{"dataset": "short read English sentences (LibriTTS-R)", "hop_length": 160, "inner_norm": false, "positions": "learned", "nesterov": true}
Rows from block 4 of a small self-supervised audio encoder (BEST-RQ), named by matrix and row number. Rows with one number belong to one neuron. Each number is 500 + 50 x the weight over its row's rms, rounded and kept within 0 to 999. All counts start at 0. Numbers have three digits each.
Before each neuron's rows are labels from the 100 clips, of 14976, where the neuron reaches its highest value: "loudest" is the band of the loudest frequency at the time of the peak. Only what is clearly more common there than usual is listed. The data: short read English sentences (LibriTTS-R). In brackets: how many of the 100.
# fc1: MLP up (model.blocks.4.mlp.fc1.weight, 768x128), inputs 0-127
# fc2: MLP down (model.blocks.4.mlp.fc2.weight, 128x768, transposed), outputs 0-127

loudest: 500 to 1000 Hz (31)
fc1.299:520549420586418515442571491485472465546489476568533446449532503588545454533513453520478572460585454556591530437593524519418485470566453515488411473481402490473456502522478575495495440513527422547488464592568440542478512418375463533469467473562446445483640487535491472478415492597495486462447513502439470504534486543507534527477467477533448586538526479507436579521583474557552490454552
fc2.299:431485497575495443500489487523491529510557480574449441612490500518576455564535448552476519522568561431654393505484498436526541553497476479572519494436442494490550533508452540438481518500532457437437423490484513458481460513474460481546510466468535541492488498523569437470500413472519488454413516530505469447532539384413426402490643474537529539449503504507547522525523559515448630583414

loudest: 1000 to 2000 Hz (26); 500 to 1000 Hz (25)
fc1.139:472449524434499526605466462513467377534491456476519529572438508489527543414566517456444497543465543475450524459554590567518525433527411527510566414509502478578556513499498457565568540506508434511492492480525510564408465532481477514477583490509552524578554469515397444532450520439487490606467488475497490529512571400446425489539590468616535540444458493453548597407493456503488582419502
fc2.139:447457501590451462572547549523496477517468481483598456539609561522436469520493446449536490489463573532583478401499533461436490426470498434557472567523520489526521554480562557373480401619414503500500468504475434464491593439488549478501463520474505515476417544520450484508537472452482558439626573463505491441477466520618456530473526589465410473502486563469542483508599501515524433516471

loudest: 500 to 1000 Hz (48)
fc1.453:529386554474512509459517474407523546549531585518487549460493620436475523432514590462467530510560479491447523486423609492434464478426516491577530490446521560529514482524562535489469472474464487575403528550480553568433462593469447450520496467436513508434502500382404457485446516581543426487597519557536491488458544535455510566430529559519545518491450396516481541484598586486514513561495
fc2.453:469616491490432426437584519583456446555581471506439600418511491506670444506505544513535458547487444513489506533552477513559516515492486461558509482532443579457552398532548422489508475515506533483548460513484535577509548533533455476555478537492475493632578452472476479396504536523537497554439507551582465524523418510517467397446484502459540497536429463530426564577574513453525479488441

loudest: 500 to 1000 Hz (36)
fc1.178:502407543544603494486537518528477471530441458544384460486562524443524536574506566515587471415436480544427418500472556549499506544515523480459488490422585497482462447524453563509451528533380494484499529482557538524497462485533428464461397415415430488461466407407508589509501564478502538569482468561614417496575504602564491527501519450521577511455507549552485544497500500527537582470505
fc2.178:484555495452582457478456578570501598456524592515491515478480501514490557441378563537480519457507475501447404558473630491410457525544488508518409448513485573466492565575582556488513614507484453507422562552614533500492453487503445493459501553512466523516522533520536483409476466504508489401450439543502543446460531482505597463531533512543484511463419505485551491469395530435405466409529

loudest: 500 to 1000 Hz (25)
fc1.333:531456470530453610421485476513483475542489458520502481532515514519439464478583519503447569465480519573489518506501430512511506457506519439500513527427501500448510502438469559530456372497553415504439540469448495449436507541534375517582607499521568448506526558512569519445506504574554482421407525475496566420545519492543432543500509618459385513547447450561512572453496415521491653517550
fc2.333:470516556493567452395505521557521459546472507511489550428481464452530484459415495596534520533478472511575527467481574484568450488540448523476455515543518586559472504548542462472510498433496519483555443533545506501488498469540576498484468437524333514571504449431407471570498534420518472604567463548517379538451504538517512458455501479508562473596575542445509465523467620440577502493369

loudest: 4000 to 8000 Hz (43)
fc1.755:432424540466504610407530471396539562563398549567459569456453496572452554454523551519499548525473504591500476503527453519543505550431452443542502489578554439556509482516522441522539541505491453511445530588537512458447430516426486500497426441457573446528416515552475513449499533447501434554540478501521357533462579484495513588453465470460444493507445442569486503639527515563515552505523
fc2.755:495568537444415496550558478528457461443472552455499465491440487518624456495478556545524551628447469470524436445561470519457544475547442527569491426459549568592416525485503476469452525517492523431622397489595531582459468532474485508456500446503430459572562482448498466510472508509513570542523466634462539466546528505465460437516398466502519538506480456535516548496569618530424520559472

loudest: 250 to 500 Hz (31)
fc1.233:465457479498483450459513434442460490592530527494570549415427499487552476423506570519489433386505553501446598509534470470523584382506496535541586545540590547521517515482568496443502535512431424524430426475534485480501523488536600499450482477492436576535468529551524587520431463540552471407478500454634508461513547442512537508447499390580421551534452534505446467506522528516570418523507
fc2.233:578490541432563571405530516480437463438495553472496487531491471547560554422530432485474507535506494491506461469547580466497523410502544467526553525420488435410517461451512568399469403522509425440467522582549443479470476440506463585496544487472472558463372592497598554549529554575545445520485485521487477635438531540456594510516577585427486483446531507479567526500476532519464534487552

loudest: 1000 to 2000 Hz (27)
fc1.396:581473412521503504486566509478494416508559486391573535634524476489447449553495535550481535538496461613476415479530534444459500507463496558482554583436418524496561444476457480440480521464490433450593488467556534486562465494499442550517516526422451473461544493424473566512506567581425465424432477532577524449566585473479416509530517463424583490530550513455514445488557534490496611572449
fc2.396:428482500503489515514494506576566522494457507457450573537497507605509448536553466497437425416493538503443563506522469549575451526553538540548484408460523492509407492467653503515536532477446481438493491534491449480581513516541449524472444510578496417594546476548453530496487435443514578537468514553496521479426437609607481516408552500510461470486479554495478366474436578494461593449588

loudest: 4000 to 8000 Hz (32)
fc1.335:469515504473435461617538431461493466462505589529448604523484577507514505526492520473506502421589408501581518477558562475471452517487429478475503545502576537552550533493428440495484469506441464461456570525557544550522509485508504431431502486465436638421466472562521463562542511483417394465540540448593518477500495560428527424468402549418572554454492496597477558538476550484436480445543
fc2.335:477544534576476394423557474558521430538501487477543491484487533488540522464521522597478529510467477520504516556496536447584495500533390483522489500446432499482531351558551475440550502437476532462524422426463489666472531550515469470567449496412487459557501436449456554514488514468523574569508437585517557568416533438436469498540523482413531495549540472500481622521487547552546580463445

loudest: 500 to 1000 Hz (29)
fc1.458:619521549491518483389598468424437397536507479539544459523559508430578480469463523467568543506503511545508444521555522547459436439527480483511521384540460497406472472466511421454410544457492532432507553350435443547511585509566483526438559510470498485572536483568523423504581571449429513495470486522504482520556464509477437421549549542461487504499506442551576570551538505520499571547536
fc2.458:395529523459473485496458573470486463498515509552471582491421547490540539463379504496391534540466503494531635556527521509493541506507502507517387528453506422472423497509491403531440517495515534428598535436407590473522489506519570461382515561508554515489524477472512472636506542594442483508464459507542462566503479491381520525548515530533473479462520465495512492558428461451585416544570

loudest: 250 to 500 Hz (44); 500 to 1000 Hz (28)
fc1.392:498417468443470498487495444460489525521583518522448480468448520426540425444541472539514530541516487495389475543529505569594436501516487496509481450528477579513577535500579444504460463461489504493364413616420509518518470534577424530493528576381471461551485466423484415575485553503509489417554618555534554450489537511520545520418579465456591571513489476493532474462567510451554479575504
fc2.392:557441503431351500547456492504460512491525471480551496495542504545552514499497502512544535520517500353485531586442459532486540428473535399467571443453468481457534466595500554635495454512459494522401501588457599532479562559495465509442487577544518445451480468527432527498551570514483447427583522514610493529493620487474425474465536473513544406540452472521486504437564425460486505520514

loudest: 1000 to 2000 Hz (72)
fc1.357:435479482481476431569494475479492480587423488519557494498492488543524496586530488458377478492546539563488500527490490492535464572569483471536507535482527543505538447498491458529531541482435573543511477493430539496428508428464490376449538487572478495534554542473439545521452546474458571523539503628503476472588433468386443407466501608539663571465498509521564437423507439568431470435534
fc2.357:468559363567542504463572500470484481469464617430403445530477406487461574456501437539600518476473492534384493532499484439527489518530445537530492506506436502606547509517487486528537418514463610527477552522502547591469429472463572523445495640553487455509476571449542511478580517487448423513480427465550509456517499433505562511479556461552477551494426513475501467566465498531521384477538

loudest: 250 to 500 Hz (41)
fc1.626:479452402518454537458461568502491467545490419476508467450508435483434411471437506479481483455576492462490598515495451470447569468663492529468537476556480522570455558418442489517399537506526506492464430497500441506508557449534547444457565426398489500494504542542594630495499555534497472587463570557528439535488399536474472504480615433549576567514540505542504503466567553497527456502519
fc2.626:592551476516489419391591508498459556470447503434552474550483449439532595391557475521613504450509522613539513564519506462528474505528486517486468520519473562501469461423496521490533535558494543417488510506525513500521520473417438600491487458511490415504469431597534449541519539476547532538540477372508552529491538610442490540518389398515370537450501497516492459501489594539498488447493

loudest: 4000 to 8000 Hz (30)
fc1.732:412555497371535485506524514477490451377450521507493592515505499538465501368506538465511466505480479469491546484539492496530552599438437395436438504528475541395587500456550476546450496516505564539575468527540518567500443565607485579474531564526502586505476488471515517469434550470503442567520529542569469571446586573496508439463428550411437451463478511493468627471469506444514504503524
fc2.732:566448486604422414398489443476469452557516475526380470507520510560472464425569528530481565567497576514551509466437478424512558511487531524570498511453564463594520475547492502444526532477566548522510525496458573473522472469462520559578497508535547404380508518507465492596538483451494532487510512447538490393584521399536582436531530448549516409556592560543432432463499517549503466460483

loudest: 250 to 500 Hz (63); 500 to 1000 Hz (27)
fc1.241:542465528561601474511488536453602469403499454494412512488355554542506413391462522553434544520480567544475398513504505494476451489463475474554559499487553533442556473543560546498532469531476471556505450558553504531507542455592499507544377461491457403496525453458480452471393491517508502529498602563525499457549525502575457395546502465512419541491488558485503501505598551464547456576444
fc2.241:613524411456457488413571476461507515511427498435539485535528550475482597441550468572534476491451465469478397494544465452448477507590471499466510506516514549462393447601517431452478428425506475522466625443544457495503461569594452487489616506492607444482467497454512632473503542528545517464504437517537430465470455518546557533518472418612508532530491538502509572492505469466459498471555

loudest: 4000 to 8000 Hz (48)
fc1.689:386515554489520451574521438539549376425557506428508602461434542540588556428449553432472476521497624503434517516525408521487623477472552545401502537499491429547541575515488470492481554561511552480565503516519554529505440521551535532529478558418477477488473520504492554444498517489541493572474478481517474469443544448454481381478433498539496524463583469561471479497589503491372500441482
fc2.689:560499443522453542429468474509507551505526466587503542567498577549492442467519560547476480475472548496563509599496531490524488561417469487541568410475478448421519527506413569449485546508473603559573450422514508438560473439494450462481537569497584544574566506411502424488564410534470441517529508415488470468358577490493497582456489441556441408559480499494508592461509484465533572461480

loudest: 1000 to 2000 Hz (30)
fc1.308:564469505464377557476409476568520531513355562575485609597543524561439507542484431455517462431500484518525506576569517522587494443471450509468469435440408518468443455538446489559557535484537576498419510583482523486448469550543471542570456496529540495558451551481438515439520519469436519507505480522493503461481517475466550478499546546453394532508451533639450528458577458433533523428522
fc2.308:533502502499551538554491438463461470602574525552496484485471579375534410509496506528544551557474572465506545528432529509478520509512463556443525488376566490478490437439457452540522455537498583405488484432505516489493526510564493524412553393542397512566520585555517455568506525510605427450498494438488559579540482476485452540537518505414521511432581490392596467498498492576510456521418

loudest: 2000 to 4000 Hz (45)
fc1.188:630490545475484396492489445439454460508593522485548502533462542410547489487511606536510501575541448457565531398560497497578542565455439458473602459464528511480461546479476500583413538526591502481386567554501532506513496485502553548480560359476514459538474522473569485516448493417487459386541466530513470471490470563434511494560474533554566479481432559469517565526453473474446418509521
fc2.188:462501508475511461487474472515468506593541442496466479469525427489491403487522395519581345432458613545467463460515460464503436574516499531566485485488492524527546510502492459438513600496534553470542486497549496455491566486465450463590505603484450460508498574604513476568592425551548550474410505524514595505576518488548513465531416451402536469418439460537503476559521465495598574444517

loudest: 4000 to 8000 Hz (44)
fc1.58:519440473429467478516474427490544544507530578437408491456541524455490379502486537569511475491496589579505581496508450484420452557580553539528503434507594552519538558500525469560510540345528456429479540338474504467496528458529465525542509577536531476486507516454523544490451490530500401513511447501411528558541453373471539539478564490557513473543554477501513596459571553545486485432473
fc2.58:448489510488457503482484462476541481528541433467475515487407442451447506590461530425491595562544517604448533493538518532463464531493553601571570549449490497441428449487559623436592499562471472525437397524502561495611513545450461591442447434519540498522464566532516503471510479506438535424487599495516503507526508581489495597523473466513502364473500539552497447490516485501389476575457

loudest: 500 to 1000 Hz (29)
fc1.209:472514578442518504505475568461497511554412509558520533504581564461501456425440542485517524478540449528428470584454482510541451457452451516548418426407527465450551492514526499500589484530545561502516605481480531608512544525428460546515420528432430507380471505516557484561441507539551451594439586467444451498479375478523519547562552467436510460545526492415489468623488589459518518490522
fc2.209:504446425516488557553434410536573554452489458489504432564478463531447555485476499484473435618495560525525407436546450537452497518552564428429511461513523473570562469534537487416476483549436475520552496539379517541473545495452490457529535460453475529535551497565487522435547571488527507444507470497507552473442613516619521391514484464583581581510417510485386404474480548541531515553523

loudest: 1000 to 2000 Hz (30)
fc1.18:505428582438541495465418531561512419457495490554631515519568529523519474518401441524521540491577502506558580523498484508465545579506526460512589472459519444586486464516510426554555491518514444454500522468530462491426448518501363466479437485405573478556529489468420463515509531458630565480563452532475496558594463488510507481538377494480596548500474473438510392445527494490475470470572
fc2.18:462506466445505483485464538514457611535529431544458494673527460547473520510509427467462576539442457550480486516511466494478464555524428471571525554498456516447408598537472541425461566441493578509555461502518433554586499471457427475492578600504544456445552440570455477444536529494488532492501451562474594478468507411481392536580555545409481555532528487574541482467466512551458491412515

loudest: 500 to 1000 Hz (30); 250 to 500 Hz (30)
fc1.588:547534500509480538511449508536558450536551590534439447464437461475476521493514483504492583572460496462414521496445594426434566551493496487422463385520566554429529540469468429583574594486462462496515537563558549529479541483522599539468500497489586474459477473486498469495402574491582496477542547571571487491515463401556487431557378482530429395510526502513480601446420473491504529560482
fc2.588:505502437386474472501513437558579462444529489526564470420527483511466516492505510503476606574535454503545462592544493493554429479470458411546481495450464525605567551518425437436433422576519490461475523481437486519469454515551500481543487501626556566489459530515493455434436415511396542422397430513491606427471474561521496511500518525524519575422569553486515531478534590585483505480529

loudest: 4000 to 8000 Hz (29)
fc1.82:505452533495501481497564509493479584504498574466512438502558568489427500514462492514456527448575462451446525439543555571342557493585453516454456478508563430565549417441408498549512539488553543574461506522511530547491446494475469547533559528391387499518489591485446471551525621408442498473497514541568473586512446534534487583563433464438509472517466458521599450474423521499542445479495
fc2.82:613550505456479533557531488504493510469353510486488425513507525489432569434564469554512425589487535517473473519524549478511470439583448490473499461599508463462534450453587496569427490476452470550505444500562480468526464512447487504489454462563575588489575578560598536492556436487530435602432460477564454521490549506540478484547446394533439554377467475508504492433541453572552576487517

loudest: 250 to 500 Hz (44)
fc1.514:556454419461477524563569464487609474464572557408530546556524512573460478598571440476560538485464493476477435445495516475497524517512478546565471542498507557517436317494466532454602489478491569464474498515477536588561546522542502474559479515406446539507469502464537492421494425551499496396446526556492439527492475527503489495530462556420408605531499530575462414505491417547425529480502
fc2.514:456542509484467587562416454642567502496451493495515440547446465407501591433466566590602525581488485524515518496531510443480586516531540433494434518444507428435517462590511535526482516521433466505505502487458472455472572509535512495455541486541489459518570578525467564529470468467460570566513503457476465423570372449472504484546502476377469455500577512475575380506496548534541512415536

loudest: 1000 to 2000 Hz (27)
fc1.390:484474417525470603543385508463557488576467522529432522548569486533525621446482531556453475459462551531503399499392460469513506604521536492493455450523506455588454503549483476555469579547534497584467556506437523442395441369493566566420468418500597526516520502531507461434537519548491493516424452543480462533405517517539525469500492523533490430424539465541452493494546500456542555518574
fc2.390:527442549515460526498550493477400539499473449544430542529546521465468400451506435491491622536526342544534479457457575417540580428536450506534517492517462537530532412412528471567519458541473478461485484461448437510462524579467451521540480521536521441467453645503434570541492558523506466459511491500433576459550487522465510447546588528540466477569486465440556567528577479535372490450512

loudest: 4000 to 8000 Hz (38)
fc1.682:462481479503535536535452496516510400458481539487513564514487559541496522420535498525657504516434562542467581397546500440357471438466473540518487437431485491565447525429555513542439447568464536460512491486448566509545425454464546511529582535470533472562438508500495460572470500602555458518603534500423623510579505423402403437476496516510530518517491495499565533480527529517481512418498
fc2.682:553455519448460520480526499554490487606523382484440497486511490507490545536544391391489509494591483458471503573550560522521429526537578527535487503413562510470655447507534521483623382534529466463517525484518471457462529479476513521551479471467537432497427483598436521526501472506506509480472459522412504430490451526513536578505597504472455473379554472543463574568420432534471436457545

loudest: 4000 to 8000 Hz (49)
fc1.112:422473422471610538536514509421507509460507528455367497456504562517510431483508573511583473453463565620514527497476480444495393490475546493444545431491473463509445465427492449498613478424529508563418549424583447534529509485521525517412489434464517605518482535610541523587484446507499473580501538505498475541543450489492637534460525554503527589532517552498395464485478472521513497480478
fc2.112:535417566406443537471480546525633494522435526482490484532544513463509432444488517524544513556599517438455511505469397574519495483514515558499457504459532527501560527488400529443544495545542605429449406513445523569474510469427471564518434448529492425485450569406459458427485501448554531498504453458497627595477472519470441506543464487517524459529485503586533590589489482464393529516573

loudest: 4000 to 8000 Hz (44); 2000 to 4000 Hz (25)
fc1.114:565534493520491460476547446430510545534523523530485508446472591430463505429423515482452513483489544432585512453576566547536489524648518383413426570493452457532451566482549419563399487511561478570438543641566549451511496471576527540483515483435495421579527509501490537562537493442482407494487514520465539499539377539503464544557505447480535494528472441473585471482461500465500463458482
fc2.114:513467559530574462496546452497482513482479535475520538506481443524512448467559456553550352475464437537519451508515443467442486540481474480520565455536531481441546518507541520482443537598457538474538451533544510568472512529471470450508515525510438571416465495492535491410519440531498472393398578547594510545449502428513558579416608571405572533410430460531468424488572480470617550562448

loudest: 500 to 1000 Hz (35); 1000 to 2000 Hz (25)
fc1.324:538457522503477545443564535515447442523464553496539471549489604551479489495496424470503415418465394522497568359510459506422431445494442510508517452487449442521476552514559424533510533589530554450525532491413563557576495451498525502541574414438506576552623459557550472502593488594486503522528466462567424440450450494497567530481528534521499588485429447458421454534540550547485527479518
fc2.324:489485520458454437522593464433489504572477497626534534484479517431528508526560496483476526492637556477536496525485548465536471451419446461561407553576515541421606494487483464496453488586515448503497497537464496427521491535519475504513454507619547458481414419600558534537499465503512585512452527518384459493579534472385561529567503432495491477415431510551621523483514499525552487546464

loudest: 4000 to 8000 Hz (39)
fc1.234:495530569495459570464473461487514448494485466505506572470499480567599534393478488538427461472463492492474425468543568530512529520470432511476508481556524435559526583477598520520599558619512461523498538531458554430466486502454520536484477375505628519398454469499508532500513525472512462575463464550539531445512542452448462601523521486489578468413495468515523586569484505404456397375551
fc2.234:415503541437395475550579537541535460521478419549471433465433487464518416412467591469516558561487439473564491546570533452470506451475535448480538545501508511542511357552567473467545443497536570437555447512560484557392502541468457479533520504406483494507468409502427438525604486541461516548510586502475486528389573536523530515533424470492468538598517535459521548460578511516519464489424

loudest: 500 to 1000 Hz (29)
fc1.723:463501432567514513480444514449550414445487486527533474462485496434505428527491449537484483544510444498471527543445549557473420526436476455434450512554470554541412508448529393495423618435551538542460494468458454503440425501480532513401505542492473497492488563481519496634524483523443487561548509551518564573512591542556534548616443545517527468413576586536450627555525505469572497468423
fc2.723:539435627509415471508493562409534503464462513537483466477515516455479513505581518561547517463503599492517531493534496487501416544525472528481505488468509537432557396442560364518507508526691474492557450528466529506490500449435538461545593436443575538488472500564404468574461513539555563525484531518470441493450570561464491576492520429517538520475477492485488520426460448549503402608457

loudest: 4000 to 8000 Hz (33)
fc1.22:492459365465536575516425495457532580550426545567445538441466511518435478541465504471514483506496486554504496533464470520540511456462528386482613471436617544517480387453579520488504469482435556436514530494445613472374478450517450533481529623522492560526550512506470511559491486453474458453540540606498475490575479490399498556511528482586465546516556497516446524424458594479525513495473
fc2.22:460472533515531453538512443428611472461543514507530605527489477468483529474572574541530483538504590539446513450521550471491413502399487466580519510406452517510539451553510421470507515458499504555498432418420434450441479465475556614511585471479413564420483437491555461542457598510596582532515495471408541547560515565559508471517419509527441402501523574535502507489450459537451493564472

loudest: 4000 to 8000 Hz (27)
fc1.384:484489465556562523490440419571539432460437466421531511418415526544461513453523623555427526567477381489425469611445594610554476486446525479491554551473466483494484448593525451551468474481458502563519412472468462476449396486398530563614546479539503446571526537483474499547457517499504464528469505541523451463517481513508504544502447478467519508531507496623530524509599510517496473458586
fc2.384:534452642477406573486556452516464567409553450481523441559522512544552485527473510532517449556553369494513470518521596518533507516400491496562507479470499539458461521415592489564515496516474506560577480505490440406459453489563491552489466467580534371559591533499531503473475454464444493594450441518507516453526578578425481516470604482503429460458480522518508484423492459513464443586519

loudest: 4000 to 8000 Hz (34)
fc1.360:491495509480572482546441504473510459476514462538555480501550534457550513480486569383524455524465569511537504532550526508521526436425534492483503456365574532580458475484432580569401496520511535523437456470413545454414507456496505545582437529458586538476483533525474571385509384498544452459529444489428513466580520604516509508579347511535454604461520474529504509514443527514575523498532
fc2.360:460436542588576516515502489593477534617523514561360402467471489501555491468580472524501463507526608527548494471526432469484412380451524543480543501520475521500501532457541486539584585445534471458467490465554475566516565398434516512457582588481404522499523428538529484543539435484522514471520516501501459477437550522495431493578428513409510527476438560408550515485490538487407438479465

loudest: 4000 to 8000 Hz (37)
fc1.444:434419524538443547475431580541614388551491482516481513499551429531487475402480564463508487508476507577460485489602436456499470542542492535475534516449505511576427509471507462554449538494479452484420444406518442582461532485560499498477553424454569464536550578490580535514534564481588450509564485448423368569544443497499457547473502497447577578481509564502474500528446622546460494469519
fc2.444:400450449435508550505556477478453410432530464535412407477520553544494500500552477495574555634502431510486487518511590444481454486475486441474431492488425579535523528421467516464514461569449518444575529526577501532514496436515458598574572469495496450516426496433529574549433451582474549564591530491523555510604523535414467558473473474523589478426554481505572533490551484502474422532503

loudest: 500 to 1000 Hz (69)
fc1.445:566541524591561499524504573512620535522410492485494515517586551575476553501455436580446547439484518465437445472463604466461385455508524560600551426435500478457501501460484503536518451490488486610477480461511485537550552492429419522515425528579518489510467523494535523533429421489506500522493636446468518506476511447460416531494443527460387490495440444496388538475559520499576555475551
fc2.445:453478443445480407356554454494566505427550504452420517524547420455572511522517496507474468535507524479546469478477475492536603575498557466434409599553535489455510430557557413444507513513492456441560500515430447557423546456464437504541522513468494569431555483588468505442460629450538562503418470532595479578463507483515502469467460456538479515567544534484502528579581575487517566498503

loudest: 4000 to 8000 Hz (64)
fc1.126:540475527516428556573483518525425502555469543488485537468499546544521458457460449499557499489549469494354550479565537510452505576609458558536435479585505482538511476466475463581477518495383461573523545482522553644481576486474459477439509503542480485494446492544560528451497488479460484523433557520526460484499434568552572481501610421488577565519458455507373457447528447493477404412418
fc2.126:429572586428483629472415537540434528488444537537408440445433530553593495448478437502494445517518521520502534485557587521500411473509534475472476379528591542553530492568498573594573494516498509486425468449418499546496523484457439506449495501547470528484582458483502523426437458515599470464485574504507585488493531612552480455521438482521438534435520580458531474440445423538524510507467

loudest: 2000 to 4000 Hz (32)
fc1.142:543528482521517491490554493460564568455499416531597457450526476539497470532494517528615503472547536517500552448460603467569472435511426499432539540553490583479409455433544483559463510387455471592434429502478498442592523473566486429540548469533504544484497440487516451459467532599502546544575537549463536447449429524446411549388504455449454521501462518582460497467590450521546501529396
fc2.142:437469531477507472516500563548544446473523605496504525542395478454545475404492477590468463515476442501434554486456439529502474479444555469495397514459519461538604488492543426433559441580591527460498481554484393559366476519528462451555464466488448497497496538478428489522465546449523534520406498509518492561512525509501538492593440532447438490599506465439587481643481541549488496530605

loudest: 500 to 1000 Hz (50); 250 to 500 Hz (34)
fc1.72:467439551429539570562518406490630512482435572487492511459528494423509457548540466475457574426484515598518537475444548485514492502425404455577551575513621494501527498463436539557509524538586520490528585510459506501446456455437426458516423520445456438520496470534397525530459563532470538388616457548518448491517480498585513510473508535432411485514515512558469465531596468487517481561459
fc2.72:444477513474491469458551519499452573494524472514486430495366455551489574465394525516533613538520411599544561565507536444440514506440396458524460531430413479551543454548554491459512533450433519451602516477565496527524565584463521470594603504491478527543540551487619541481454499453569478507463480559532541525519435488402445571526491443550448519514466463498448517443534408510464523491476

loudest: 2000 to 4000 Hz (33)
fc1.24:620531516525507493448511497527444468588555463310536557566511530486507487569443491437483475457469603544477506521471507510410489491565570573505511465503512516400451498486462446522572449406506521460458590480459506452468618499456443516497539509541533440481492485440368531479552438525465446526550503520481578522547570471420463449485556518468477562493505606517563504421520559533470472546476
fc2.24:523495545458470426553512502405482447528480533485546471550472406429501547394481577500492543588546507467474579567435563512528481536430525538536416574476524534524487449473527431452500451599471451572505495412490468454540491578611536534418482617625516509490476530551491514513495499435476494440459519535499548521517476529398569508465477521512483569492521472548494503418440350537486423539544

loudest: 4000 to 8000 Hz (44)
fc1.226:567543446470506559471475532513575509456565445445456483533508448505500477519554534493626415530560534513536576574554503544465470533501465482509524463476637482532466495479508514444413495571433454468474493416494500415530537525538450572416499486543434463564451512571528522393402427463496430428476534575545462546481554587495521482497481439584504549608378445460473435528463513571465501497516
fc2.226:463495493586618509536530506488538526523463513379535547483479547396419516483535498510534540537531522606517536451464418493484473434468500447428458475481528573563541494534514507585556567496523482491471481483512484480427547546435355519508498515548431463512609494477469425548504514554511532482478435476418457570415512461432514417577491518480591506583466618458511474544479543469549506380457

loudest: 500 to 1000 Hz (35)
fc1.725:589550508496500516518479620470416452500608527525473469535518434407610547459511518526522529471502517546542377505440482488485455485514430458579493489522583580510500496573471545524523449551554589550455578478484497485481423563450469541423496551510435498402567472435573542459446524460568510563469476533447489442454404533555456528498418556505604477428451527499451430485508475510586457470487
fc2.725:488415509492569514531486465485430489497484513460544458568468422419428461457412402526568509580491543526418525556460526520469574460506474507470469447523426487563543430463435396481526517519538477528514479590401597543481555452457470511434515540516539554504505489549608511463523515510398473471571513517571571483569594480488436480561514620564473535539430475475622449528490495481477570530542

loudest: 500 to 1000 Hz (39)
fc1.631:397526547493537528507514542504577473505393465409520456432546443512583507513562557475497481513502517580472474459437402459546488480530543520460455517423624555493419511577520519476437637574396510571483487612593525515472502422493533610480455437485491465568548496449519453384534527450491523494524467522486478414594484536538483474507532458474495525423453495529467490520436544537482527493449
fc2.631:591501519528537598482461499440409503479464435558477458487528556482433406502421473582457548492583505500475470561581502468540538513566532423537542504548390538538538481556508502496559484491545597489519537536514403446478377503573498484538481497497513438547509532519514408436538452585463406426570476445476539492538391478553498516508526535550384486500489522576566539516493451502438391483524

loudest: 500 to 1000 Hz (46); 250 to 500 Hz (29)
fc1.536:507560580507431503447464524450528517523567514431605483485524490434587575511570495447594446448547428510491487504585491513516497447497491464527502506519504488566434526517479480454480523550622422467544477551508467609490545507593495515452456410412467493454538519456522490421538404490502471462461516549557474450480521483463483615561455479461540504468476591543465660540509477499492437415391
fc2.536:578474449447539442548498554490548493480646524511514513523553442517446556534506514463502241519424555412469517460443463493538528565453528487436479421507598531502417513460497559508540461540400500445481529510413526493501545484524444508514494599486485507494480415468577493532441521457518499489491504586491577611540462533579486539485515503469503446529516523582466442513507521509489507503489

loudest: 2000 to 4000 Hz (29)
fc1.750:492441454535539480476539550492521520399525559425524500478519527443518452425533418569515509528478537543473565574418463438566471494615562503518469483517433474451489542464644434569567516441590572525447475422423497491460563473646482461506503523491520490492568480444431477471483553519488448426470442441548555387505568530480490434495541549468453450501488519450537450518571543572540564453499
fc2.750:578548603478523441475486410554512529513531538454496541494477495455545529533460515494534474517419527458540496484539469559468581588477546471543433460440446500475511445540561521576490514512506462562498432514487623475520523505511359503489434510545547482498458424525543515441553469458478469498454442568497492424536519549500530479529405394590538434550412518528462547450556331409563464560482

loudest: 4000 to 8000 Hz (54)
fc1.717:453517546553474575496533464416540480501588499381455439594486507592487408564485515491493562429479569498520585551490507421456494522551560508478489449530592444463390534401475499516493502479467538492428566353476516433539518512534421482434502527545491432484448479583573446534495506423520506494503533614435509521534543420485518547528551470556460553547520440536547480451442571487498542491555
fc2.717:383536603429526430454461490490532409475403502533519603542465557443435478467543518580551487474490479644457530517413508553497493553543540424425479461453508485480458527483535610484493517497506498463581503506490523488567561487504451587517531472532464487455521465512585530534517545454495463452569566430415463492533532463513568478398532507617454470471598546416491497549447453519556521442483